config.toml
encoder_arch = "convnext_v2"
model = "image-text matching model"
dataset = "photos with spoken descriptions (Open Images, Localized Narratives)"
train_examples = 101725
image_size = 64
crop_scale_min = 0.5
horizontal_flip = true
color_jitter = 0.1
encoder_isotropic = true
encoder_norm = "layernorm"
encoder_activation = "gelu"
encoder_mlp_ratio = 4
encoder_inner_norm = true
encoder_drop_path = 0.15
encoder_patch_size = [8, 8]
encoder_conv_stem = false
encoder_layers = 16
encoder_width = 128
encoder_kernel_size = 7
fusion = "cross_attention"
tokenizer = "word"
vocab_size = 4585
fusion_encoder_width = 128
fusion_encoder_layers = 6
fusion_encoder_norm = "layernorm_no_bias"
fusion_encoder_norm_position = "post"
fusion_encoder_activation = "silu"
fusion_encoder_mlp_ratio = 4
fusion_encoder_head_dim = 16
fusion_encoder_fused_qkv = false
fusion_encoder_bias = "all"
fusion_encoder_qk_norm = false
fusion_encoder_parallel_block = false
fusion_encoder_inner_norm = false
fusion_encoder_moe = "top_k"
fusion_encoder_num_experts = 64
fusion_encoder_moe_every = 2
fusion_encoder_expert_mlp_ratio = 0.25
fusion_encoder_experts_per_token = 2
fusion_encoder_shared_expert = true
fusion_encoder_positions = "learned"
fusion_encoder_cross_attention_every = 1
residual_init = "scaled_by_depth"
optimizer = "soap"
beta2 = 0.99
lr = 0.0029
beta1 = 0.95
shampoo_beta = 0.95
eps = 1e-08
precondition_frequency = 32
max_precond_dim = 1536
one_sided = false
adamw_lr_other_params = 0.001
ema_decay = 0.99
steps = 9900
batch_size = 192
epochs = 18.7
lr_schedule = "step"
warmup_steps = 990
weight_decay = 0.3
adamw_weight_decay_other_params = 0
Rows from block 3 of the fusion encoder of a small image-text matching model, named by matrix and row number. Rows with one number within an expert belong to one neuron, the router's apart. Each number is 500 + 25 x the weight over its row's rms, rounded and kept within 0 to 999. All counts start at 0. Numbers have three digits each.
After each expert's rows are labels from the 100 texts, of 14976, where the router gives the expert most weight on average: "tokens" is the input token at the peak. Only what is clearly more common there than usual is listed. The data: photos with spoken descriptions (Open Images, Localized Narratives). In brackets: how many of the 100.
# router: router (fusion_encoder.blocks.3.mlp.router.weight, 64x128, trained with AdamW), inputs 86-127
# up: expert up (fusion_encoder.blocks.3.mlp.up, 64x32x128), inputs 86-127
# down: expert down (fusion_encoder.blocks.3.mlp.down, 64x128x32, transposed), outputs 86-127

# expert 14
router.14:499496455522507472485494498496487494514481489481455506520481494493495483479481497452523504458475465501494452512438482472499466
up.0:500540504527517542496495534522518494520548523518477543527461507498507509466496509532555504512476500527484492494508497496496485
down.0:541473527514515496488467502484542502539518478484524482546472501520515474519495520490527485493500536518547500478508487504511480
up.1:507493482477467538520503522469465516511486447485471524505435511509509505525472486497490468477520508513490546539504539468542489
down.1:520513477535514504535521526483490470534458507520517485502524522533465511508526477448542499509502463484477495524510478479524514
up.2:486508541525530462475469507518507516510513457446480489485511491501495523567546508486477518472509489546478482518531516508472499
down.2:477518539516530532511522481514526525407493505502489530483548462471482487487485536516529539516506495509472522506552465479527520
up.3:537424473481507483492524533467468480455508546471534448458508500507541456468526504511454512488539492540506460527541499491519525
down.3:511482484506492443488516509537427483557499533528484487479482504493499491430501455517460468494476500443514516503513501490488499
up.4:537474498461527544527546517527511516483467506554552513484520493486490498501480548511483465481475518563494491499499501484518474
down.4:487516523503504466520519519479421475536535514504512485537474454501503446466519450508523453456489481494480487526438498472480489
up.5:538492468503474481472498496540536459500470497466545507466476480527489513516525481532528514521493539451507459508520501481491508
down.5:504435448559479540537473520489458550532508488494451477486499434556509492491497478489462517514510514521525514482506493484500540
up.6:502533525508476482512452514497475493408531468450478518505538504499502563530534536531527557555485483513469499516499482503476507
down.6:525501477533499502478478495493466516469523479470532468475522530492551483536537518528475506459495515531501473467502482527533497
up.7:506509543473525486525478471484507486479483534484494448502499502494525531543509535535487488511498500507470517503519511509498512
down.7:503464474489527484508552477505496503511453530513544517433511520488513515556504448500479529483518493483511483492502480523498533
up.8:523491458482482483478479494518511488501465503474496516518493476493522469470494473493503547496485532494495533504465505522480491
down.8:468486503486469485518521505432527504530523526476530490458516475545538542517504526500518479499530528531508515483446477500496513
up.9:504513507511536469469485461474494448506519531455507489500495518501481463467449537535517491494483543499453503514424504523477455
down.9:486492471526511489541501455437490514527523543483445496480462465475539504496496504481506505534495546534520497480523482520499497
up.10:474471457528514504465469485440482505503490517487511447506519524457487484507488473522509506520505505473537506444516538490515503
down.10:496508465494527494458480498488503513485498511464520504533497498486503507458500457543466491513466530497528514496572506502492481
up.11:496501494519489480501488512498474518503490510477552478502512518507474550520498517536448502526487498496500493496504521496489503
down.11:548463518506513534478471508503476504483479499535521516460477527449490478467484478505458535454496451467474530465519485481478478
up.12:442526509472514559554494491517525494462495512494560518483494507494508504459473467486511460510511491547503527533554514470501441
down.12:451540498532544444484534453495500489493514504556538515512502512467474495502462525469512522480496487456496548494501504484490480
up.13:455504506521541490493541529525475514508474535517512497490497541515498547540480480512504472468492474540504428481503504516520505
down.13:442529495529548507504458514485536459473479471513519480480558488484511554440516509498506522488506531468510490537518487522533490
up.14:507526523509514552469478507472518495497491476505483498499452499523469510526517509477475466453476482508515483493506522469480517
down.14:522477529525519559483501505469516512486502469511474482470536517488487481461461499479527490510490466495447471483521474469526490
tokens: "," (33); "text" (12)

# expert 50
router.50:518467454503477485470523532507486506491497458490499469540530528476472526512453513488517513512469497470485515518468461519488502
up.0:521527533529524488529530496487506492530507475506477518500464475523532491511498487524500515483480481503534529474514499497495480
down.0:486465497489445499495534515501499553515491491469513469529505521487511492502454499498493510462478507473537492492473471484516537
up.1:513506489472469472488512473486471510442482495527486508489550512546499481464519515485518509557493454511542503502493498505477507
down.1:534513567469506523498483523517525504549485474504518474491484491498513566497503512570521501517509507463489512485501490488508478
up.2:509503548480492546463444506526491480474487473509491506446501503516479550484493457453471489495507526497456465494478527499524455
down.2:492487555507444437561515526518452495477483458507469510475511509512507466522497505521454522526537446524519501486517498499548497
up.3:504526538488510459474520491492502491495502500493483455511520486508470547565500494517517501511515482466527470514497494495525493
down.3:498490462502473497498500512532462516530457543542525552486497535451512460544516496482503518515485457508514493471502482542526520
up.4:493485491484456543517437530530518494504468510534511528482467468504496522521512515495513459492508511535469517542530509480501521
down.4:485491524516443480483455489522490502526468494466468473464533491557517485480444510510488505539522473514520491478494470473527497
up.5:484505479425512460528493516515506533476511508465516474554510539522465545500501488498494468494443464508498486501551510503478485
down.5:519496497538491528493511516493504527528494483529494503478471529491535474524482496499449520485488514475528448507496471489534520
up.6:455553482476489508511495456536503467479494504487450536496527479500500470510506473548521494513482497497521499546508503481489497
down.6:493483528517479517527507526472529515522513521488542504471507490477504505503516529513503530471488548530514550468489450507515488
up.7:525469529483493512499471506475498435554479485491484506496473463536511549448455460472549525509520504436495519491492478528504497
down.7:490531516407485478456530522507512484451476458495537462510502526517512478517490490495511487532499495494495514478479491511497497
up.8:493515513486493460490570493477507546536459518503502448521504511517497503502475490514501520485480524480492513513514444511481489
down.8:497492452521469530501492496524514523506504492546500526458515515542476487502512498539551472518514477468439473501497520537526540
up.9:490463519505506520487513478483514489535449480495504487528491488423494463510506453501519524524480533542535525525501486489500528
down.9:484530486490468518510518518520481504525501511473473477480502488452479556510500470483490506504456491502510473521563506462489534
up.10:502538527529486493489511530515482510521468520551509462464490440492546445490485479524529517504496509489523494526489524489502487
down.10:512459485532453504478458481458515484491502519491511515489495557483487525509517516540512446477501510542477503480510516516488527
up.11:506494498519511480496505472496508510483478472492484486514480496546529519485497466475474510551463493551538512504550477479537542
down.11:501509502499447484488487497531498539518503451493449516497480498507512500501497459492476538519466483504499460470444470500491500
up.12:474508520503505510507507487453496535469500514490476497497507507522464478505488470504487487437513558480509525535485475467491516
down.12:493491503467529469512510478487453498539529497540519524496467543500474442546483520498493501515497465526526438485506510503492492
up.13:477477512520496501517451508540515502464475501469493514473507508539495465484462520512507486504497528504490524490511495485489529
down.13:501477486505490479522505511453561509508534513521550512504497483514499502467507483479480494545509519506456486500567545509506498
up.14:508513484516520560489512533496485522505489514470477503477498557488537483501490494481531478473478501461511547474527521512458509
down.14:491489455482468516520487498527491508492493478514526553545493450528515479506502466521535485460540551527469567492514453505477507
tokens: "a" (22); "," (20); "is" (14); "." (11)

# expert 0
router.0:518489537494522551502493503512450474479496504445508488495514477474467481515506452489501521496487486454518496533470457510515514
up.0:514473504511472481500542504463483433501531512507524477503547520487523498510512474532511446534495468514490463498544505494499478
down.0:524555537537528529495509536511532504529451472498474446499490505543491509499510499502486508475454497496524480511467486492509559
up.1:505531511457493491499501511504534510488512512536533526544467456499492595477463498475488459507512503483536535455511481504491484
down.1:508476468553523466496482524490520520523500516473502486519501511494555443509494525482473491522493470529481507516586555497486483
up.2:474483494497488465529503512479489484467519529498535487523553474505510519465473541522513533473502499519502550488513534511521493
down.2:527487531495440500429503481530500472539474505476553474498479492520495459543516529475486469493533513477511554514501481479531495
up.3:491492530498502498496511510456459449459508537448497481548487499479481494496502491487518498497515480493506478490499514496520509
down.3:515470539494509509466464505507532492488466499513534510489509504508481486501529520484522533462508461469514480478465515495489492
up.4:456504526504495469499482510529517457467533459489509500478478476541527447519544462515485529515522515545517532493465495504519525
down.4:509535490477476453491499518494513510484501486513520502560525522525484510499533497504460465512453443472459510504516499477509505
up.5:495511529501505473533462494484480485506494529481548487480485497492465474483492477458473520465487496488467526518453463533478523
down.5:462513495531504533518502497504521498474488486540483519477548479469485493590480503493516495500531516477486490514521507504492542
up.6:483498487504485531545519508524531555424472485499539492499523480535465486469497505449493507490523478518509556522458514504498485
down.6:520501492499507519459492495460531467480490485486528507472506519568519540501476567481539490477508481490483516509561509549490524
up.7:552526463474490498509401500476526499501530522479532524495505463510540488504493487521502534542517484473505512506552512511532545
down.7:523486476486501502545485520496480532480461495506499482556479488498550513476478500501492485515502429479492482476517513511471491
up.8:536483558512475513500538478478509525492531495466522504472467499508526498481520498528454557558522472504468503507508522504504499
down.8:481552512491517460494481476519489438504474477511553521515497492493487483524511477515507470508517486540525483509463490517536479
up.9:544482505513504499523537491532516483520524426515509500445515503549495458506474496474471488506457471522475497480475515484490499
down.9:429546506476482491505469498483529486455497526505499501484480502470470535523491487509520494518490475511501481496531469523520528
up.10:485485527499491464496492526487486473489482537452525488498480489485490526530466483474495509475504451495507478493499509519521538
down.10:481521514524501480478488524506516525539449478513501517505549503490497529511510543481481501459526497449480518481508488537487468
up.11:483483516498482488548491482492498524558507545514521461498546543487484452474504493502476515477471503475505479476457475496511513
down.11:490525442490542511494531513527524508524442496489560515477512495465475511544525479461499531481530497482523497485450481532517483
up.12:511474491494485467520530450510505472498509467497502539468486532489457512499471492507471468524477481530475452495502472481485482
down.12:484552487496525512504550474511481521464489562481512501504499510472481519472459513534493505460499526539492503530465495519483509
up.13:494539488455503523523512507557499472493551498527529537491504504507498536467445515521500506534471562480494488523523506495467521
down.13:518486445486475506527517498494549512496524498473491460516503472521534539461462520447494523493490522493485451505535448527485484
up.14:485513500490500498507469468461472513479521504493524546509445522480504492533530527494554527548528473473495499491521524516515512
down.14:513555521509481562535450542453551474518469492477510570487504485498523460505476508465515505524512488510505495493514502507465501
tokens: "wall" (24); "." (11); "and" (10); "see" (9)

# expert 48
router.48:495516521506505468566499545469474547508504486503497517510517470463500487477445475484520494521514495500514517509466491480495484
up.0:496520484491475406497456518505521462470497491484460505554442506491499482469529502500479492518499459541533479503492538526514531
down.0:483490541512493502509507497508513513509549520513470462528507482543496498554500519495513501501536451482477476463476512509508482
up.1:499504513537501509490469484476542540521520521487513468473513508525485473508520516515519509503478492522507519492480475487487473
down.1:483476512477486483456522483516505496480493505533539494506541510480548486516493507486517515498534480489525513497446508507512511
up.2:496519515521517502465560460520530512495524475517489497454495501492471465536479515505531441505470480502458498514478464512507489
down.2:511489549511506519501456469506524512519486539464550492499478487472511495435533496503464544497460516534457488525514488476497500
up.3:519507521505483489494537473504486486448511511515498501523486526506483490529506514533522504506494528507471531457546501480520504
down.3:508481458518511537497480525542480503509509503483503495482481514489557494484517530518526481485495505497484494518466497516458514
up.4:490465480507467506487482514533531476491451515489512464495496484531525510461484520504466572472520548521524493525447517511508508
down.4:487493459503480553523491471460487493530535482511481550538507503501485542530508540511485464493516479524514471496496486489501533
up.5:553475554497538484498441531534516503474505476531538465515494500536483543554487525482509476489475486506503510517527513500536505
down.5:476509475478521548495538505489471515457488518498511510508521526486546473520513525492517501510518538465484489490461493480499531
up.6:540510493534514479508539437527471503461560462515502503505492470540498446534493480514506507472456472506512510533506485483511496
down.6:522518530470490483489468522510479489531491527481529465583518516467496507481503485469500478523497507515502516461474479516543467
up.7:490501498489500551504505483501463494476512511539513534466529489475508573473456516489528515452510527500494530503540479507500521
down.7:504525482484535561507493469534478464529502508533501506477482480514500454532493469513534525450461518508489507540450469526503490
up.8:512483516530508521512508445513471512510472505518476518493483482521519502553503522489530541497513516512526494475532541490496488
down.8:493547495478500525500525514515505495511507489432500498539517529551510495498498511487529484507498476450492510515466460540489542
up.9:527476529526512491521532464498529559488502499526518502504515506537477452541534487508493502516488560514508521529470487465502475
down.9:513493522491478481506433534491486515466506486481531496533444494496527518459488508461441501526474533531500529528542484522474528
up.10:540512537491510439490455530487518514494463502482469537567483542506549513478533519493503467503511504516495532505497511506482461
down.10:457496534517474484510517467520499493491537512494528533498494489515486502480514534472551536461527505495495488507461484493490539
up.11:500508486489470471514458487502545509459499466547515537474488502493484530481497518511475509498529453503486487530559511520474510
down.11:513504510504492492517534488478463500526501496473476477494521489477533492522526452474524540509484499511499532505423506499475503
up.12:480525483503521490479469492481534539511525522502513543523482484485517470486528553472528511514514467534524508511548505509480523
down.12:472535501558498465452560483465534482520515504522528493514502470525517503510507470484495509504487491506519511496518498499460512
up.13:499466445510499511521500495453502508476496539506518502463530500488487459460495494508504465482526527507525506506513489483514517
down.13:514497487486498574505446468512470502475519470497524519450486507499489487481517515537522505469469518511508524508508446534505506
up.14:510513463477490518555468484506515482518522509533458518495478499509514404504494489497509477517521474441472485519473499527491472
down.14:507504510513473485486425453505513499509501528480545525491483460468505526459480522511492491516479462543504461514507500484527504
tokens: "," (24); "and" (21); "here" (16); "middle" (9)

# expert 32
router.32:503466481516499479487494508498484507543535464503521500548446461478536457515504473516506484530490485504506485492484555550511465
up.0:474505532486470475540528467517496482483482452507474511475513534491467514545499502517476532484488480489479494515494512508474506
down.0:515534471499509515484544486501440505532490508484505502472491531507486470521470481471505500505485509478484470530500462464477486
up.1:470490512530507490468469495444533567513494481510514545495530479500496420500481515485501469497507494485511480505580496483476488
down.1:510496453517499485494526473539470485509517524497495442503478473490493515503509476513471506483476540508508505485463500521509506
up.2:513502500500494477510558496500493505517486506503500507527512496502505481527539503520487489485497488409465485504496528500506512
down.2:493522505510452494479462495486536514493507462463508465506459484497560507484508518505463464525512498567538449520497496498488493
up.3:474504486521529501508570513492483527463502520488503504508470521475541498532477480493488487482491531522473499480514446503519488
down.3:521529517516524485477494539484511490503533508512492528487496518461511463461508430498494506522510494455505527497484489502496523
up.4:501481459538481500470488507534468475458540486472507502542504522518496527448535468530498482513493476510515496483512486505487505
down.4:480540531485504465516464521473541522466505501509453526487480500448525517494500447512515521531479491479549524497484504498486488
up.5:490484496531487498438478477500495518493542478513473496502460506474452516485488554497515476527530490496471501509512555518481516
down.5:503475498468505499487527499465519480517460515506554520522507493468494549482538485532504508460470507472556485514426487529515529
up.6:513468489540493499495487502466508469497451504485524502485484506521470505483491520527466535536451513465504441470512469525482533
down.6:536544487442504530508494476505479513471504475531482513493503528413496477501517510488524478520519504461539521492471517487508476
up.7:519529493509491461491497499525505512491541475524505487493502502486482495521524505521507505501526485532492518477461511508520490
down.7:479506492502487535469520486476497505549529492464518531520472467523493541508465477483503490506499471491532490513532510475441510
up.8:525503501522507536514523492545560486517468466522495507474489517489521461524534471486528499486522485499481490514472483513504489
down.8:518512500527500479477490478498501500499563486472458495546524505501501425540506504516482534533527523510487465495491493512517506
up.9:517508514491486518526501540489475482481500490544472510494517561507498490537500497495490482546520493540525496485459513490529513
down.9:534502541498493539509521487553534499519506452508490483499472506507519509472487447511478530487539503489520480512479455483480516
up.10:494531460500495535519548502487491519490495518524554514484498502520504560520509519536544561481533478512484542533507508482499496
down.10:511496502543520496510474480471483507457480514480478448488522492462477538474512495539561490507511517445486451488535523507484469
up.11:527490519482483530501454481454475492484500491476492514512497499521520505518476460505551483508475525496515487486492515476476495
down.11:521465488522491520506521501527505514478510478502485524508519495494525542517503516485482469545526533519497511492533538525473457
up.12:511499491499501555515494521516489496482515500502503479522488484495521492523509471519469494533480473470557487482483479507500506
down.12:485514502513492486511490530488506496487481528489506537531514517498538460499507474445503495498500515508501474479500530476504443
up.13:520541498540516518492500484511493508474502535494448505469518501528487537512494513452497511457488483469506505529552503494466497
down.13:519515497533482491511471469512478466526494510485555505532545497509511492527507539575486517517540533536485487508494506498525481
up.14:553522487441519508490492539536507548560542498530508483510490506541502509507513463559509492498486502500482504523487495499501507
down.14:462497492536435515536436498495530471488518507525489559456502493511503466502501495463488510481498512507534512473507539489537490
tokens: "<end>" (95)

# expert 54
router.54:531490457527529458537474514511500502510531454467519464512535512488507508500470502513470547496481505451456537508463463523490522
up.0:460508569504517482493528493538525507556500482497524496484455484473503538498475494502444510464556493511513461486516495478507506
down.0:484544537487473505514456491511511519484451510510513469491502499543472455480494529543534496486500505492454506534500510489513490
up.1:484473516468517512484503528515554489519451462526483481494481504484524573491499498540524439491468500463475554509496496523495494
down.1:486535552480507495510536506526439470507546499521489503502488495503505466494489525435517531467515523508510542531486460511497494
up.2:526520520496476511513500449520510469498503513542494487534469499553518481482488500514488494551488514487482478507519515495495503
down.2:515514498559481466495499522525498498460508513454492509519507515522518474515516490483494511491530489502498469504487521509524510
up.3:473447483562483536511492507505533583518517500504479488530497498486441538500453514477512509530514519500479524471547458500474507
down.3:522520547475526501491447483484502492507507510476499498524501505495512468541518442527502507532492496490485509500493527504468496
up.4:529463470573519529493501504500565493463542543537454536486489517505494539478512464523474506536486529454522508495491481509489485
down.4:501563511501506475493497477497478508502532480518475489499454521451517521512506490491507532487505524541480508526477477502532479
up.5:554483536513477452486488482482544501538525512461484443490468498495530486484506524528542499520490530498502539498482498484489499
down.5:467485479530488459494552476532498455539535535487518540531487515554469484536516493464478519503491496558539490492516547524484490
up.6:514515476502529441523489501464473470492518533486489514515507526441514498469539538509486510537513497517531467466486505490497476
down.6:467515464519495460501514490544524521510536494524474541484474532501547525493505524542537529513498499518535437482485550520485486
up.7:488507516501471559543536453488474470521505496486477500495447489527476490471479472473474534499495462473454506525498529500491498
down.7:528519532505495448509411523504472520493517487469465495521514501507492525490493478518466514490514514526495496484484537477472496
up.8:513447459462524538488495465516468520470497483496475463464532511457510460537462521529520496469508488457491540519473485484521517
down.8:485526495465535492476472524452490503512495434544483494510536497494506543470480489511497524511479532514466554508554459509466487
up.9:520528546457505502502508502462500484488459507516544507489525535511482465498490518524528501506519429492477497527499435491489506
down.9:493468481542464490502530544504482544540476470467542507500507489502528487513561481495447481535505481508502470526481510510479546
up.10:470483494502497524495457491493482517481514457461529498520498468509519513532542504498510469479451511518500433519490519464499499
down.10:505480487525499514542510484537471485498520514518470543464488503459531559489442487473504498528504509477510521500457484468480499
up.11:520515504486506497488508519535505478533521504530444534514521491511484557488497543473469527524523491457486487489523502513508479
down.11:491531558507533485489475512545461534518488537500494487500473475566528487505496492491514498474507531507515541471487508502530529
up.12:493486479480479451448499482498499500522490529474551477516499508510505519489535437531517504473500484496501486499519524486492473
down.12:486469504530494484495479526530492516463512520481507515497491451466488496487470503447481501475513497528565458509522474523494485
up.13:474510535486505533502493497516507503481512495534510471459486468487500494495477498482472490479487496502457496531472524506534483
down.13:507544538465550486533540475488469519502458475509523498482512495501515476465483485485522548452496522483462548532520488455507521
up.14:480488522481530477469483484519510509441559518499573500519468498509494502508509476505526517518455528470486447522511503523504481
down.14:489496546488534513517527494489492507493475509509471511492465465517479490477460494497517528502485485522529490479444525488441548
tokens: "," (47); "a" (23); "we" (8)

# expert 18
router.18:512498482473505510488512509482501508497503474529538485479539526495525487449491514460504524475449500464553487487461465492463488
up.0:468497511521516466499509523516489494524486506463527487482529466496508498505502499490509546521518479487482459507466480511486529
down.0:471481509510516509492497552506475469466489548498538515479477498550516526536496521517542483466475487489463490537570472473474493
up.1:512453489501471470500498463479498513534516476506499476490479537491489509532476528546495518510527487497463513518511478524475528
down.1:503520475512507452451463494523497525493522495450452514484524518493480494498520476557462527526491492539484465491452535474501525
up.2:497485488525543552503540465529512546493492515510550471415517514481504552495483485540515482487490529495478524493482511452493489
down.2:450474500487489503522510491498442507568521505522479445468439488515494479481503481529488507485475481504481518558497527511496507
up.3:511524508487511563500496528532526457492463518508520464529497462555525502506490456445517545515507506471488520535479498502506524
down.3:448508463504529509546513505464475507495507472484512502520504487502506489476496482479516506472476496506515488530575503534480494
up.4:499559477497476563507482532518521509535535483506452504488527466460494443498552493493486525474495479423471495488505494493475470
down.4:478484503493490526477530503519539509544514490482463482496475475539511514518486418513513475504500497533481491540464515522516490
up.5:473583487506505483504528542465501480511512527476519459501458485488484511484531483543524510469515504457525459542526446498496508
down.5:525494487507451490492453483547489507522490535491456512491504492501500513435462441540512483432479528526514481477484487473493514
up.6:494468511500495550496532512497485481473526448588476515516521523506533468510581499534496471513513457492492526493532510456493486
down.6:524552532503548496522511504502496543500506469499443482482497507533465426536510495515524517478500493548496493502472492513535482
up.7:514512464442490555541501461488542501501480512435506477471474512476490512492442519532520472543524494497493524520458541499462488
down.7:478529515486494509491446484540470561486523479513468485451468484494533532491475491491527496488478481519486506514491501502547530
up.8:530515544508487522534469521511522443507487496506525500505495497526548520474485477448489512515497492469513495473537477486514499
down.8:478518486521514506520469476521482487493501472510535492537488451458518485493491507536542509486483529457495521536548492496487485
up.9:470474505496511524485518455465520489497499461498528526491516497470513500441469464547520478438508514492535487507498489522513498
down.9:490522497496482459530517414482461490514539528488432493525533500514478545484501483482470488496492521531505505505462548491508475
up.10:501507511517515549512505537496470490525534512548490490538513491476466485471513458462499464473484560474515509521535452499531493
down.10:503510479527479507517553483472528524509477519479434434524458496529512488521496421496485510491516510490472498532474495496504492
up.11:482506501460512495485522491525522476494485526491510493471518493511508515485490466529521526454530497514523512482505515523503507
down.11:464508464484502513501449494481489504504494498506502493518524495507505518499493511493504511489492506509484491544545558486476481
up.12:493539519469478504507504517503481470521514532536499537524493507496466462470509487511505437549479489517432505504502502493566495
down.12:522527468461565508505499486530543517486558457498487473475493519487463499498470465499530541483474501480519521514527503510484484
up.13:463472528532528458481463508507499523478513504522518507467540508476453537493530521527442516485523517502517460524490481502485524
down.13:507516491461477515484511469457495495491495523459510529531476490528495476504540491504474454495498514540488474540515518503513496
up.14:471499501501466503508482474548527515503546514481513507525509497475515483447512482531461564521492458535511524487484489500529493
down.14:511530511505520537498560475516520488496505467521510486500490545475496528495533508491486495536520522474478522518581462452519505
tokens: "i" (17); "and" (15); "." (11); "right" (8)

# expert 6
router.6:501463481509491471477467497480474513487553458499490504506466481507508453481468543496465531535517464533449507460528521478515484
up.0:491547503471470509521539487461532499515469484497553540476523468447475479495506486523537497505484504523541476504556532480518543
down.0:495518499572546539515491510545471552520468500492498525516530482484454506519510517484484472508474503477507517511493540544460476
up.1:482505479471524527473492509518553506513510502475517482525502490540509497461489462501512509496510500559523517491524511491498486
down.1:520496484496524489469508440514505499476509436475492479491532520467461489536514538538481500517537527497518500501489480512477484
up.2:460492480478531515508478532475495512536507488489467527473499472469521558456511514503480499466488511556511537533543488452491488
down.2:503455516496525488449532494506494496424514496492489467502481500513457468479528519503506456512495530485494491510510535493535509
up.3:492488430506502547492496494504493509495505527501510519469455476524537474480491469538517507483516517520549522528517465498470478
down.3:506464508483490529509508501462549513519546499511454530486512472515452535474482464499503510507508501488452508546461450515456517
up.4:516476484495532525492467506485507547472509490524526568489503477510484570471545473483487458448528542546465526477488528517494498
down.4:492507535490527492469484498472502463468543492511495496526486463505469489480501528540516486514453541490489494555525499487507535
up.5:503515488479489492489489504448533464459503534518475493528521495507462553505495517527462503459514532486483546505521488490530488
down.5:485496527458548490497510449507478504484531469485563502456501511497521504508513443465535503471515497516458484502519511520525504
up.6:517484475493501513521511477519515467539482538510484499517474537511484487555503500505512508512513501520482539499509518493504493
down.6:544504479506492476515484501528469503503474504529552523483506505513559529508491601512483534486473484511519491482496502510503490
up.7:501514485530499517497544489490534506478491493508533469541480533472476512485489481475504451475475489518498495463485493538515482
down.7:499477492511540512498476496518477497526545477507517529508541490515524491513504494504462502444466519525526553489528511497523523
up.8:520548507477476481498456480507507558503507502508488482459472444506504504490505514495494449510502480560523508522512513500527500
down.8:487472474483492509512517510513481512520447516530494531491513519501498491545536449480467524490493486510494474478450504485505503
up.9:489455498497495507508488501486486550480508490474554480474496520515470546515468485487510502435503535528495505480506487524501510
down.9:501547532515478484482509496456528509467489471479509475532446490458462530505483519503553515519474497470518479501565506486504499
up.10:532508539510506525481481507502514501534485536525566508477500495524497578486503466448486506454490516526509512475479549525510489
down.10:496466488525506507495464456519485504474471500518551510489522490494575460526544524538506480508505469532492499511530489537478519
up.11:493483472516487508504511490492457486548505564520471549497494503507504533532472502476520477468523507530493533512476536503531489
down.11:509467445511489517485497495519510512459488496514517559531474470488486470497476551506510444484497483537527545516520489488468490
up.12:519481499533450485518480463449496493473499534496516453513501451486484541506492508475505535495483516491437489497527504498511531
down.12:513523477483485454475450490524532497517504464484547525489492492498506521468501481483499544549465500505557502493503530493531499
up.13:524499488517482514477478512582514497493516513524539489469484492481473505481513476496536521499501483501546498486514522505526492
down.13:474511481486492534508514515499472469515485480530441509503521469488510529493467506526500521491487491494501475541498464482485534
up.14:514488497484465502523534527510482473521509506482465553491494508517496517475527487543521528522519492510477499502519497508442486
down.14:502470505500507514503500495490511509483491433511473553455496498494497448528504549479518531508482581549478477511527449508483492
tokens: "girl" (9); "woman" (8)